config.yaml
widths: [96, 192, 192]
optimizer: "soap"
adamw_lr_other_params: 0.0016
batch_size: 128
lr_schedule: "step"
Rows from block 7, named by matrix and row number. Rows with one number belong to one channel. Each number is 128 + 32 x the weight over the matrix's rms, rounded and kept within 0 to 255. All counts start at 0. Numbers have three digits each.
# convs0: first 3x3 conv (model.decb.0.1.convs.0.weight, 192x192x3x3), inputs 140-149, a 3x3 kernel for each
# convs1: second 3x3 conv (model.decb.0.1.convs.1.weight, 192x192x3x3, transposed), outputs 140-149, a 3x3 kernel for each
convs0.58:136119069101137076109159139098138175135135133113109134147154122101134104118177147127126133138115104144077095127129112176127116101138145174108155163131134122115132083118116125115151094132087180165144162167146147113136144154114118158158104149167154094144098114100119101176
convs1.58:147083182157129178209151145103166169090141133110127169117120073150121106133114099150159067116110070166062123120152155095137080118140077134115149112105119144143154106139137082079150143165159109100106094115135095139109089126148130121123151139131069119127138110147075134086
convs0.59:130133135128136118112135160112133123146084068100137121139146118120147110118146112126111171135095139100141113150085064134165122125099175148100171110124153078109157103130097122102158088149143144149149100139131162126145130160142097161167102116138148117113126137122104158112
convs1.59:097118111137133117151112116132101088136145098121101110139125088147101137118101151147112145131106131147126135095178131132133110159101131115106130126165108144162122126164142140147151151120147154129108115135164146130094103143143105103155110117113121091114128105136190127139
convs0.60:199047050067184175105096123104105122138183051125071140080126164130187109134153089075125098110227114073100126042105089168099123174176224157147139123167145075085110133115118174147131125086121132119178123169177165158136147159150104120117072157138128135093064120151144138143
convs1.60:165125184105088172243240061126130075152017146084189096118164165183164179163159129106193144190049188127136108115197164097154086136136084146182149161124164142113166183155037126183156117119192118088138123166150179174167113125102123105114121131191094130169122148162162073132
convs0.61:112110105104095135122149142122077106160130036153116107087090079065116117102108120120143130081117158125148111157139132168089116102130100103155133122133184123170141131132157137087146102092121135109170082145114202097137097125141133085122079126145120145166100111132129125130
convs1.61:088134150060145156196104132198132092159175143169161085134184159145154227138149129175135161130127157177136147174147162127165115136165093179130112113135143145104176158169118110157088099117105090125072139075147100153115132104152082121097105136146091145118143145134126128172
convs0.62:127150156129162103138143121117129166120179105117129126124144105131116141104148129155140190093125133104107119102155154084097096078138112156152158061153121123109136123124130164104094141147140112139116136113140144122161127120107151158140169146118150203173165140101147129092
convs1.62:125164090105135130138144134151139147113102123111133129127110149170110099170115129090157131128122143084101086148119179135191154146123130130152124125115179120141090130129166160121106127114182090131133068128116177148116135105150110114137176144134183144138187128075104105124
convs0.63:146126133108086126104151113126141165150110141140136155095125163128100154127142108077150151140113124143194111091118090145137123115071138146149113129099072135119135141125145135073122174118059158174100132156091126145105140111100115113153105129116137080081124105112093120107
convs1.63:126095154142172143126100163107111114076118150130116120114103120111167151111110148145110130171110127106129137059172145125107122165151113105105143159127151119092133131164093159127088147139141135141120139106147127113111150143109113166142124154104177136083114094164107136110
convs0.64:089074139067179141104141122108110138126188122107155126123138121114123098119122093127148130109153132100102154165160137133157137159161187155161121121144133109158145142167132148158126115083145118157180122045096187080130129135154144154167135134136065120130142076153150144168
convs1.64:094152173109087152115124186168139106172155184159164118136153149150121137131149148088185135094067130080050113072138154164129095170125134122156125081162134162139080138143164106153160103123140118222101193143125109125175120129103104120171141136151094144123145137152169139170
convs0.65:130128115075038116139076151209073125147208103071163124051087110111160077151141102114108110195081077139231126117076151029166124127194166089097141081137064056055172060066156146168063147181218047125061103129153108107099126135084156135130196186093166116147169082147167143112
convs1.65:124173075155188179158112151071154116137041120158126131189135140137131106130137162053098089083120140107119074169111142122095162126090105116084109131096145122200112178085109162130145153173103095118084137032152118093091082101121095059096096167147055107094057167093110183163
convs0.66:103156158124130119132148123139095138140105128144123155093146130120127100118128109136117129130092141119140114126109083123114173094144133151133132153184094121148126168125102103121100082071123163111137116091170101136130180116094155133112123140145138130179153173085109116151
convs1.66:113151121137114114092084132104129118114153104123156148131109120151113134117144184145128190094127114094165133146123078102170139149105103113138118120138151088153123127188170148153172166128090185146147084176107131108101109105150152100141149136155141181133159124098087166109
convs0.67:095126166122147112137113094162169117148121123108139097128153098178121124132154092157140110117141120082084109127145089122086157126096094138146148115116176155105119108114113129109153154126184105076128204111106052137160115173124139153157166166139118177120093105112135089088
convs1.67:123127114161082153112183114153131152099116103118144122128115138152153092203123146098149105122126073146155115161109100121135112143100171161151103117150128136148116088097096142109075129159143146076186105134100127170140136076126097154130174085128133139067099138157168064119
convs0.68:055153174159163166128151170148126093152213164131152118136096179134120144172205110136093106134077072111121125197145110039129085067168131149116129065051059144108120145073110146129122145082134134153128151111120128139118135079116078051091118121099117141126154000127127098105
convs1.68:126129092191162054131066138140110144054027137139117145146089116127174113159139107150135103125160098119166135104106137102111139131096133124136122140105134147116115139103135092081072135138128126082108109138064125090146118136150159181108114131146114156118110216154127057151
convs0.69:092136139117149142124153139152156144100080128145121122157118126144138118133128121154143094132120127127102187137146130124100084114163144145124108142170212142057101136162153082135098135098095152168128133151089130096159070152113133168130143184117167133109107118148107114128
convs1.69:128154150050118177113130108134055147145155129088121115128132141105126167117104098101135136089126105137111091151120144193136120128116152131135119129138118111135103153167093135148160133097144086110123132126176124107116133098118090064166110146141098112147140175117172118106
convs0.70:106111162099118125130109131122122122086094113140143165117118109136145144129110136137118108155141127105153118085117161145170151133083092175136114153150149146183165148146132096101145150123131149140171096164031174132149133167089122121181130155157123063141160079106126142163
convs1.70:098136113163102130123123093094127121148144168126115158100143128147155183147126127111126123119124118063108139141150114086075124115160148123134129141127117124105134142183110143112134121121125122155082213147116071134139118127130103136125165112155143141117152157124097124145
convs0.71:058228119124194058123125163118124165112228230118072137135134125133188152125121078138163072127098123114145136108229193076151077152157070168099146246138100071101105152188178066136206106134062148167051202126140100144117159117112094182137130060130187107134127076136123131127
convs1.71:112146052134122177124081148086255141129000224171099075099119120130100109117177152136143164141111139119103093136080109181118135131115071111152141205135078172085080140168162120057221116086102150120126104175140166122095142164190115098137111159112154074139150144123121168114
convs0.72:151087158105077129138136150130096151090098069110126115097089123130142153112122140151134148145135120159175173048107106103166152102104113081132118106116118183164169091179152193255160166131147145078134086137086109048123109119158156148167112112124157179107188068097093073111
convs1.72:181072155163121191114098095136110177181113177185095146139125117150104066114189183141090119115134165090129114173125149142090120167118181122104135138151160089129160099105113137000179140151146179248164232166147125128131128052063094176133100104120070114127078255173159148166
convs0.73:131128134108145125160114125112109128092080130172106119134091134129146105154124163114160095095095132113152116157111128113149093095130139064106084138165107148189091111105074099148095156116138059105120170158128113118090144123133148147142091096136113120154141121120142155149
convs1.73:122095130168137123122110131159109079144171110142096120127172153181145143157116127153077143103145114185137153091127131125117142109145129140132079123107094130161156150135159147172184158147142126133154165101059060137187124112135158111141113122130135133109146107136109160146
convs0.74:170117094115174146109131157114131141101145119128039143120110149156083131186118122138169164117164155116106114115170136176095168145132116103165118144210151134110104128145119120157104117148132124108164192145148081119114134116126161121110128200116115140118125101126132135156
convs1.74:088147142126066115120143115093171170162097193097130148163135106134131102140154138135155163164098165118128135136170134062199126114101115123135139143127097128118070158128160161116160147100160113173126072103147107178122141041110131143095118160118104149134088133058135106180
convs0.75:131123082207113038132117088071129173092092182119047164171152168145205172137141157137134164140112091157144112150150160112188163164082093104106073117133144158145176107108162212120180129163140174164109124165106116141187129158098155178116132093083118149117101166099122096062
convs1.75:128134158153193002127101071143179139108162168120153176146099107118110080082080117090120091091144067141143117141113126080113112031108092105117099155190126181154177135112128120153090142185110107082108113211181122108097096115129140068144095122125199113147133017148114163116
convs0.76:165119162089120138126158160128131135142107114138119132159116090129144120162172173099101122074119172113089127105079084123079149115157114114120120127081120154197134153137163161144172144152118160101135156156129081159189129157108132140084104137133084100095114132179154132152
convs1.76:106130133132159154084101123131132158131102100132136111125124119189114172122126144095183145089088132126173143159098127127194148113112134123117122112120099180164134147100125106112093135162145068097153121119155080148117144152142157094120128125140144140136138088161139106162
convs0.77:109037076000028068051099065148156046162124211117066155198158080205139125181129062112123104113143114152122081063072165027139133097134073136068147093135092082151095195170173052161069129121139144235188192143041179119112175161117116138099125069109116156074180152132183147154
convs1.77:132112181222145255145200172101064100000010215095129121208140111156165018147121065185162113181111097145144119166091171099122235115131130140124150170197101135107111154115117122132204114152130122108113152122093108111096137112122115184083128123107148177072079144000114091052
convs0.78:131127133094144110122138136108070139128099076140130073092082146105102113120103128137190131143116134142117120124112089115062120140139103166121101120135101122159181136145154150084171140078148103103099155076164121106106125144139086125109153115184131102125192145138093144133
convs1.78:110132100111063129129148134154122104144178093168189145122187144088156149136186132123097139124087129153099133134084033050178139182115117106125110130123140152120121146172101155165100142091125085126105080160095133157125110147181134127161135133144103127177137087103110177192
convs0.79:027121133074131151078153149107145143131102151114095121141138106137159110117152148105164145119183191125123115118143113085073054088145100145149118114093114091085106101158134058117132062115120103090136093195091171126122130142123133141121164154116205224149168000079175107040
convs1.79:026129232019082204084153230152198125100182203137116145095137127188085169157147151093134120037039136095103138114180103124068125116177130140172144140120178115135146151178175139199167147154128145149162153065122134095147139123120175141145162181122211177137126255177109066020
convs0.80:058188143093170032142105133108111102068121163146123167078131154088120124119106150175108160168147138147198181083197149151042117131105114119106133200160068156160114137219126072121152125112158195200183237143246138234137118141159140255145176156124033086133108206100190115112
convs1.80:111227093083124121130181125122170135066232141091180102084107095136094096146142155064134153164091151108132110126173134105194088130128135103089112079092162152130178150142091045153133109129117094123122109060169092158176123128131157000047107165166116058117080000119139197182
convs0.81:131146203068073205062117089147169109146161108137098109115043145126245125086025089125147146108152114222147120129096125071149091098114124077079034127027046176159153124153139154155101139117105147175133092141064160157167109137125128013120135114069168163148128158161166164213
convs1.81:055145144057141076110079086215169139092031101097127152126146138148063135145200107122112159068146149136116117058102114094094169101144143160147118178184136137156113180122122174187137155179154141143121160158140158103123124255111168224139148130139171147161124071115156123092
convs0.82:129102160060210166065135160113107145087134189139199050117136117203086182117075121132097105187134082143134137069018142010223125174083112079129119062138137145051084109108144051089072107103102140098122090109057110063164185210117097139154109112120179096157206099058113058097
convs1.82:121130100169060161107089110109165142113107132168073147074152066113063133204053071142100118170102071142085127095121125110128196085140152157132123126091105088132174094178158137112152118102196105176143182097095122111126116077144103071110134079085129097084121062102098207111
convs0.83:129134146116171128092124144130098113122145158097118111152160138120131139106121142084108134144104143140113131102098121167109158128078139074119122086110141146119114137119135124156138138140145122143087136196173151141149082169148097132152112166125151130134134107110098187144
convs1.83:134121106144088090103126176180140115093168138136162127118113136120156094133115116160087132148083133115146191116137164128168128121177130122126111110122156180151128146144093101118140118095083111055138102126202133097136107098157134088141130129167123102143135113112123149115
convs0.84:158106120106221118144159076090166173103144122090137137153166075112130121189124124187191122106134155165120097227095186147189138135074164097111140109099096155096121196061112128148111095168130148148109126153183164167128098131150123110067140137163011000147041107242124135161
convs1.84:149116133187108170110124112098109121177062120112073140134111197122107120141115146193129115127150140149108125133112163163097102156133105115095128154071147145156152166070122121137190161216117110123156146094146204115098115049124107104126176170162128100111065167176151255244
convs0.85:145153157175161073129119103135155056122088118178156122157155141132152090106130127162113135091081115159131180176118167100063162125103100071072133164100106097101101131140129113108108143131091143163151108078134102103128130113098135111117146132099129101087152103132153142125
convs1.85:164169186149106159113142133093115056151151052157104106155131146139116134142118075150098098146125120088120109187158143131145105125144077101107144148143114143109159126117103198156136128114138118147100146104146102121100167077120111116068140144139129116121127137112146058090
convs0.86:119063116165117092125106134123103158076061206116116149112176102174235138117151106107157109126138141126117153132155121112067110110153135138111109095091113099117147150134110123146196135122147122094149068119066118065133168106117138161129142120140134066141122091105095170118
convs1.86:158172089143079088152142105098139106129209176047182105120112101139065097123100130118093125165074096153079134145155141124153150088165088145200142124158115141148122150152103170182087155172123101121144123064168130146134108144140134069170148132134169171153147183067118109097
convs0.87:158134121100165109122089106111119150078130071121102114145144130143115139104179112181196159104170164142095120157102111110083105135128104130124126120109113142129093129102096152096186133143139149113135139155147140121129152143124158121113093116131121125120099115147150110140
convs1.87:120130129119056130161130062150146185183156159119109147155173167127120148108128135122180140092090147122068159138118109145164107118131129080124131137085134120169111121087139083173121144154082145142115062129129142095127148154152143127147164122154134101104119142127119143103
convs0.88:183139161134064104088087105087060145157123183101124141145095134162178153159129124147101109076128126145091128039205227133049123175149113023147171138118195078141132181140187048212115059158091215106176064092128085118172132159164169042125090110081078138104196111167158097124
convs1.88:099132135056159069094164134165141132043118133094166101126129100124085109132129104114128121137114135128159099160146090180126080041130102077149125151183169148133059120168198161122195081120102084101132157126132139136147151153148105132158089115058114165109093090128178098211
convs0.89:134131117106150101142087145170111111142072110119144111097133133131111154096157100107104111121147125105120152103086090128116100113105116137160122084123163132122129135120155125130116124177115141145117076144107123139113145156114130132135117130131100126093138102098121111160
convs1.89:115130134186091127084177120152147131134130126131119119148113137120185103157156180088116165132111109166111133119148168093114128135090159126080128043163138135095099098112111175162160097103161146142145183104177121150097136147117098126167111112116140151124146132101117138139
convs0.90:120115123141166099103119124162105143120060121153161118109143123149138124125128143106132124097156114139138139146129125062048089102106070134146143147142141141152127114120119118115094149133098110100129137061091097104123153113145123114119086075079141149157143121126145103169
convs1.90:110133128171090131089093155104095143125190107117135092181160128135132150155164180120123146157051149133132164194107171144157173150149143149152139201147101148133130095124131125154134155119145094102134092137115051131138100117137095130103115093081112138129105144090073187099
convs0.91:123106162123154104101123091121142147064152164152134114149166105130122154100116154142180135145128156173124149104110103124130121101177177154142161111071083129100115099085143173146083107215108152142065139081164117043123106104122148101124094142127124151094123128117133160137
convs1.91:160126162127159159126147152114178113165137127095147146144151136109127125127118154154121115147137167114117115087114120160135138133134100158132155134133112115136132107094108114117118125151145132175134052132157192149156121126188146073100122124082081105114158130112193129174
convs0.92:147147132162116170143128175150151116092104092116110157131156124154126104179118119133132175107117093082144103095135144127078115096083140157164157079134104032194106108093146144068139150159136172144106147154103122092132117099099105130161122115100089111141111109142104172129
convs1.92:081162101117113108143134107137100120144130122126133086123142101155098125114146109113134146117091147108117121113158135127151142149154131126130176162156125089120107128117110162147152157140120122224146115117121119123130121137098125102155129146154135118154138153128120149136
convs0.93:129135092137131124141127089105081155103000207120072154087100092082137125158174132141095120138090098122142120104135124122063126088159131129106134119051126125092153197102141146075124149144145146157137165211168097174106123146155119176070114140123111143129099100173123161122
convs1.93:150154126141065130130150121116146153105233136082118150143094108099121168131141114110114111108158107129118091150046155078122162092094137095091120117160117141155144186131112134157077118140123126107084121000123088110124121146113183131126091104149100140100143155146147114161
convs0.94:151154116143114123187171115161111116135103171149134201107129115127104131124122099131163146084160131081168127104143124118050119146088071164134097177125162149113130127145114115126109132146162180163133157133176165118096101138133088128147108159149141139168132099111131170109
convs1.94:135089076148126176120117156090116094161219135137138083146113192136091126187128163156150137149141138146164122098084089088155145175139180106157130106146080125138097141125141147133146087092087167179124132142117106133121146132105198145143143098126135092087096172127143154130
convs0.95:126136141140156132138116141164136122135128137094103122136093118142144154152146136154100090112144139101126121099137136113079104105092084090112131129160128141162116131167174121145096160147056122107075086182118123168134129097124118164130151115067115169117113154130113150146
convs1.95:125175109094148131135120152172152130109134141156102102104156107131141147139121147130163144142145146162155114081183124134080154125131100124117147089142103109133147111123145158165105088141117128117157128121154131131152149191117085105135148175136143132139102141167144105129
convs0.96:114166145054152133136144135148148137170168136163116137076127130161147104149107152124165123123215189060098126067078124119201125107148173102170181168112174092121127120092108076137056118164078104122110138240127094145120116195127179142131134147108093117131127147168146185145
convs1.96:116057139120105198095126119141104134153042102161059155137134123143157101121137150128122148110072134077111130120139165129116146112099158117143137169132141122153142113097126135074181130124129153137131136097083154101143151140127127173128165125104124110094093183206115157112
convs0.97:068140164102233141172161135144098130095222112122097115099119092103070133146089140152140123128060078111120156126082099064201111122151138103160120082234108151179159167171146201085157137137146084131074134032151108175100121120160140255197118171161103137149133154154155125148
convs1.97:101131133175061115131128174178100150140000122141199103134079117127220106139073152175115123186221084208152164138061139148061126133160047133086105132217112132113111113069161130159090128199081160109151095214121149086133126107113156000119080124126202120120106001116094164142
convs0.98:092152090000000066095061168150145140124147155116201097132104116113175087175154112143164128089104177126168164091150142159194209097143155120104182159133101184145146184120114104085119092113163131209117148231129100172155128079127050218056148181161158071028222114176122240220
convs1.98:118125148171255205192137097161070126057131106117148146118103111136108155166179130129099165084183146110149110135114125100127136119114154121113106176121107120204141095091121134125128171179128171105090121156067066036150131104105186140094116158132110100054104063000157120128
convs0.99:170157032223110209073134145112138117144172019145023112113128090139095117145187138152069119118154159090117108177218040165052196107143216207124102107155098165127061103079091114104122155176151124008188131147213206160084121090132161086103079218127193048140106189132152063121
convs1.99:200153111005000131019041192160255125179106134166060180083100112081138178149153159132110162067132073166207101035053100093182171172130091119147136160125120161145126084146141138145139153114122130079093110152124129133105096095112095103158085145157172186124159090233129156069
convs0.100:102156113150117143104115117138131089134108176145070134176141125118127125089142123148118118100168140107158130110114136131143107174151080103132147103101121107150141131138125131157101097116138144117092096144089103072161120102134115139146076139112161111091097137097128080112
convs1.100:158140119107096067135094120124115116134121087115088125153100176107115111141119070150094094127128152115125088146149107143117156111109124138054125098146173154100121142165101175076128178097141067152143125111132125165123130134156133131133108118164129138108118140110128138121
convs0.101:154113099132094112165129094155131161151114130119098161152146124135136124083094105126140129125156136177171164102129133155126095112090168154111130132111056081133101138066076084116143143080156135143107146162175103086131118140092157126168133097128118080156109173137127121115
convs1.101:130170106130118144148137129143179156144201099135094136157118115118070129192075104093111120105089121107115120109151133095158119106115096120107137145137131132146093100133142087164127120137068153167109080129165155096125138144098106174092122100140137140109121132166052165124
convs0.102:128154121125162087172136161153147125130165128116128131136148122164105104195125100115134095079097183089140126141097110114130123128098161091096132089090136159110129160149134161114118108112087114114180102128170135118085108138129193090148129119163128067125092143119102112142
convs1.102:075152108179151153141118094102161158127128141138135109149102097131132121139116078137101137076150095144151118118119129140106168145131144134131087093129138163114147142103118137107120094138109123143090107118126116133109135190116085129084130113195099163161154126119121129111
convs0.103:080140159100147131126098154154160137159160132131109131117120114121126114138131129109149102167127158129115134087113115162139125114141079133154152117125137149135076160124106117131118156124095107111088073139131139131129154127110108128127120122086130123095147132099124126107
convs1.103:093155125137105106135184129086126137165136137083107093151093111121105144167155138112129145165147133127130142160105131115150118134141161148138105140128135156082125124130120155162114123110098114105134133121201172156104119125101108138122116169106164142090151121097129110126
convs0.104:119081192165230162123088166172096103175033000198102138054104207099158095117185132122121115113107159106149228184072107102245185106240074075181128040183102056114149124088133218142115119102131255145115055211129146171089120126151057143142115067163100150168111088111119152194
convs1.104:203099000150021000145193127163184068185176097113155114049150154048141195101171205087095124089113097163083117126119134072111097169226100132098153154088101115109154134184134134083136128155128125110216089034146082142108126133168129052238157110112108124189096183197119128118
convs0.105:167187127152169149156137131143161146131120141126125089094149112121121150109165120152155162134141160097163155150092082086113126140115068135111115133070157203183175119123126172138160132156176154117154100109103163094129154142127082105136074110130119094125146111110146106116
convs1.105:129152134166114040136046122081113131071175109119112125129114161086046141152148124134109082146122089137144107142059081129075214164185242088130130107190153138076107153152105125128122158151139120143150107115089136095092152181174113179188143205137182141141121114117103097119
convs0.106:134194066160170153136083150177164079126110116155132123101159145141150120099134127132079116138173159171155105099150118117148087122100182123117144114140113102077107141080157139084135044127116127121150156141082143149112080145128100129131122088150081193145132129126103159141
convs1.106:093187086130109152144115121149117158177131159138094119145118106070090101112108089119157103131130126125101115079115119164141132128154129131137128135116146102116133152133148087142156132142121096117093171149136083159145112150102100122150139138144149065131121151125166092110
convs0.107:116124111122105140125091148111131113116118141167176144114121127126132158105118126161130131117117138156124139044105140136136115104158171125118144129124138159103112155169121118119086145111144158060170114130144149173118125083075189113106103059097112144143112127128137122109
convs1.107:106154100137141092091082140134125099128137194183149119125094086125097110111102122105131140104123143060094113110101120159115111099166177092127107145114102116163107142106134145191141188078126166107090148102118138152098144175132174165092155147118128122110130165137126099147
convs0.108:135076129087139135112105158122111183097135144161137149174122173083122103094137097097111104107136114105119110118105099090144134145104114089100104144125151102108149143137133108149151125139163115130155146121157073053117160128129142149089101101081123111137116149125100100138
convs1.108:076134150121102157143122118146110098078104117068182148085106133106119090085133122104108159122128164119118118074125064158111148098110062117146111181120170133134198143142139156131098102097109167124145099085157100059131092112128118117133119117160074117146124052114127126078
convs0.109:113098138134140121126108116131137098172160124155108166125133108092183116130114126082164150123106138122164114082112117096056215081138021250188114162144094068055137197128172176136088101085152066155167051011153191155094181155113084113114096136090110160189163024196103150161
convs1.109:047161101138095141160165193136101086140089111100114207142158148135078138065129152074143106110079123142134180185119138105177142114139164098095153141112160101137073182090128148107136097115091110121135171150172119083151169129139088166146133109099154142143099175063091086079
convs0.110:133161120176057132113140136140142128178121102131151130134109129131138107116131144108110120135116112134131100112080102108109140136123116138077139123153100133137094105152152110103159150144177104139092102118134127112131084143086088120128136146095133113133101106144132148089
convs1.110:102112125110179118164136162121131112122142084158133143107134138148097073094147142151087114118150100121110138102125120129145124141142125117143113104140128131171160111154101101144117103119161142142125161184124173084163142081084132144175123085144135107135125156116119091101
convs0.111:076117092143135164099161136148132139163062152164108138130093095174116117172131147150181149094131115076167122137125085133130140166119155115090101096111128142139133089095161159159062139067117145168125136168104145114148148111103139168112111117118095145110125074182111132159
convs1.111:107140118130137131167137212107122130103210114130113116106101110129088056124137118166136163124124140154070120093121085145096122173155096107116145130134124107155131104157126135100124128155142135072095094165129135089154155159134101114105156126136122143105123133172152144131
convs0.112:132055125157153167160130083133072145083206019144108147223163191132102087073091081165167124133129209128094103185125092161100069176027126164211098099079197078148144137114073149227167140166134144109102110119155138046168160139115169081106081107101094114090216141107204124164
convs1.112:097118167127103081133128080112060067241161122094176145148158175143146152097047109069126158102054118072102126185200105128133125141172104154033126094212122137089108121105144121000177180119139126147074110181128089110129149113153114188112111124116099135164202142078127086139
convs0.113:117118128111171132120129107171160141152114166133121150150172171111092144106129102132113136137130123131123120112108157179096129163123116134138097071154152076154080118068089128062114121182054120160110162170117114159112165140113110138124117142123134146132104107114100102138
convs1.113:121203115146137140111141166095140131089156148102115119158086129051149132116096139126138097144138109122132107145108085091136102092129139136125171128138083132094148159144131128158125113149141167099098134162116134089149125093139112138131118126073115113130141213133104092095
convs0.114:076120138041188136091161154123187124157255117114202140067094087094115089100098092129096144110143189104100136116075085118121160172134094132146169143158167108120157133104167102113127097163126157179138163113148131120094098133107143154110123120109183092122164126150107084136
convs1.114:112111144058066183110122184124096181132000160130103112114122119103100144139145160171149125122100169136123155154119100170199131165162094142156117121114109119126114089130166132150160144160148135172209096177191181131139060090088151151144103159130146184135150185081086111081
convs0.115:130111149102073120089127173122146126152132149139103189143126124143129126178142143117143118130154141121159124159133143109119130108096131125137167133133125132130113138127126142120181158152146129091115136061082076110128141127106121152121145154115097065115144156097155134144
convs1.115:099088151162169111118153087100170186100138134055093098123080088139075088139133161088095087072089066112119112120118144128135105129160119156147156147150125104081092125124113087137129142126128092118189136134161187157138136123143135078101165137090093148144132135111113171197
convs0.116:104150106017235161122099194186152153151255000134072142105091087135134047159110125098192131026138201090075154161213171157132160116110188120107126174128163143182093131136104089192098148164101169078147126088139217178145117129109133188099100170128054167129112174125164153095
convs1.116:087095128089060234127094103110062087227000159132025111091142089157105044160152130102188156067146173104125155080199156125135196124120117141104108118120142130092152115144122183045153101121124142142116113097199080110145167082136152152163140139139158112144149064178086129161
convs0.117:101110112111156096178118128159126171118140109150111179089143133105177140118139149142140117119158115120100142121127124137151186081110066166094099114119136077099113137156145141091122090136142126129088176094107128134101076141125102138135089142083141086085150128084090128111
convs1.117:114109140173129128127123128080150128145143097083142128103111137155079120146099121087109122138106138134150111145127097114116100103129143139142141118161148130131130100131162140101157144103086183131153113125126122165114140126146110133092164157135136172136128097134120090089
convs0.118:202071116141037255193064216144114010111192082140114043148115152118125084070141055080115120150111125147063091122041112009096062133086111137087152128210115172111145082147059152000067209186162000000002000255144000058000093107091079179063108138166135119135057078165147090180
convs1.118:099123148149195086206144202131043044120000050114064095180191154162255192142220086143173079191126117098103158133086147126160158104177180094178167117084185150199142148072019129108109124191137141040200000000225240255186110065144024119160136190074019161149131182172174008165
convs0.119:091073135084062151140154066172045086159117160110082126192220133218182087088067075150138134124167221135123119095076111126135060109129155162107142135036128118141067117112105131076081081027077119197132184075205133132129098080116094098150134144118107158148194073110147176113
convs1.119:161091117138171139123202105093078084109029135108237188160119198168181087147019091090129128089135090122059085086132104155154131130137162136091143111152121116147089134122154160123103186153095093134083122153145125071190143143133179135146085187092140063110088137102129133139
convs0.120:157157123144121157119122121125159129146101180114135170162184129118127120142122079095155131144132129117168158151173143099133126131116143141129133144168114084147118091144133164134111110175133110169106095151113129088100138175102140121182139134129147087119122096142161170111
convs1.120:066120128078148104135116134110123122072139163133111178169119080105134157111119119109166131150150107135141164084111171131168171087116105108085111138125109125128146129084112158128115107109135151082171086168108117086157121135128132082118182128148117097133103097099118148077
convs0.121:150126117093072078140112140140123133145226121086150125137129158069114133150129127133138147101140151118162156077111165108157168118143151095131118162198179159219162153108144184122128110192139087138166107056153177116144147167154108132136160110120072165148123130105142090146
convs1.121:120111172153114144149099122137131136057040173087183097202115152161147136076108108153078167090086169152128141141120165096088106060127161117105131101098141112198148100119139072144130133152104140193122151039114105138114133158107107167175171128139105136110162102123126094116
convs0.122:093121129118094112135155092132082123133119200093128110116114148128160149138184141145150124156078101174177082116082113114106148173154164109142139138138095084111130190100109133084092112165127094141103067158072085127118088100163134143174120157141126115148117130144094097105
convs1.122:167062103099150162094138177132110151050099122170169148107088114092085112121149144140105111152131098150151114067091093101098118128162099111094174127160142113119110143122120129127111149144094133166117136100172150071073123152098131158158158155157133070096126061123120137174
convs0.123:120150124185161081126083106136098121112162110083104147092095123144148177126161125150118128158129087145094108137144086146078133126108132162126112148136167127108135121139128127157108126119156142119145173128071123103124116132120166137159115098118109176145171117103142112092
convs1.123:102140141114121097138157157094177163157168151153126153096090156093102115155150136133115094109128101122173109132162149128165069111114148150183099114153112125078125162134146111171148106136135132138112148138107102086147171153122181219129088109113134157115123113102114095130
convs0.124:127122168126118116138137120137155132156139107138096123132138110140143123090113146161142097138119137144125118108116098144095086144120092170150148140157131148132188123122112112136135160148137091062100073142157145111097182165134165153100076136096100129098096140156152109121
convs1.124:156080131089097122158134092142160150171129085138083137087119124099161130142148139145157167119171159109154139145150126156141117120117158119136123132128078157100084128156134115160116168150132097159158104125129120166134155161177088119112128121129106138149148131149130105140
convs0.125:130058126149086115167126113169136092183141145143163117117166118099137115121123079120127139136152164184191144119174151123092165093080152124153152124121146128169117101143168126112133150114161148129115113110118118123100124174145169148138146115111135159134132111133086129114
convs1.125:130147095195147124092155134176116121137116044164172104108134144155125145120151110153125105100169119134107110112126119119123109112096112140140102132192138137128140050146137147165127147150123115135109175106065132119096132129135102103123129090128151157152144097168149100172
convs0.126:157153183168255113229163106112148107114177052136085221159163120108126142098131081171122146095133184081114161251115118218000255000208131096113144147127143096113135124218106133174110162114186158130090000119181140118101113117167158078141099114087118148102194153105223065163
convs1.126:193111095169000223224090134062239081214047111165089180147142103168117087146143085172123136075129143108074143079046255006136161100151025123109110084134076137134244076176158168023089115093146112131132129148167116171100135148190097199088135117079084237102172121108105196102
convs0.127:083132098065174109117095135177122130157101211170163072160139177161180119089145145061177162094202096098091116124089062190114000076213175255083085182145042096141117189223129095027146181064159047126172196027116079126122115124096155118075109240200112107169192057089081122058
convs1.127:101146210085018176133127220161063125099148034096131087164133086121205126104097090122118138144159165112062118131043158170142086111145192115117117186118117129110122159213008096140141156093123111088054163223078104163123082070141146173067159115140192113175116198182121117132
convs0.128:112122108102156159102142100151067176165082230159126207128162120118156166195174117120129122155160124133132138151111139097130103151135140158131152159182143147084135148157134143098127140129148163100156140191139083141084098077124137125132118158149160136122106115124133117109
convs1.128:179145118105135076169179079110127119110147092105181110207105088138088169130063117097115141135168143146145096126107111134168170136159110131172136107110140101171141134137161101105130103102121160130099099088116100163106151103152147112102125143111138083081117098094101129119
convs0.129:108136149117154115159132118120164163129088157129095100111122110062080115118116126125135109092099152127108150165116183148143150144105139123134118130122115119161190150159136099136124093128112170083159086114088110130150169119141143116124132145124147185160165103110152099139
convs1.129:215143119172099120161148117118223125149235153114144184114057116103176139102118144116054099108204141148138135120132135138102135121183120088113141128130154100122126142173124083113078119144086139085125099085096126146176114152150105111108135134076105104103095119095104097112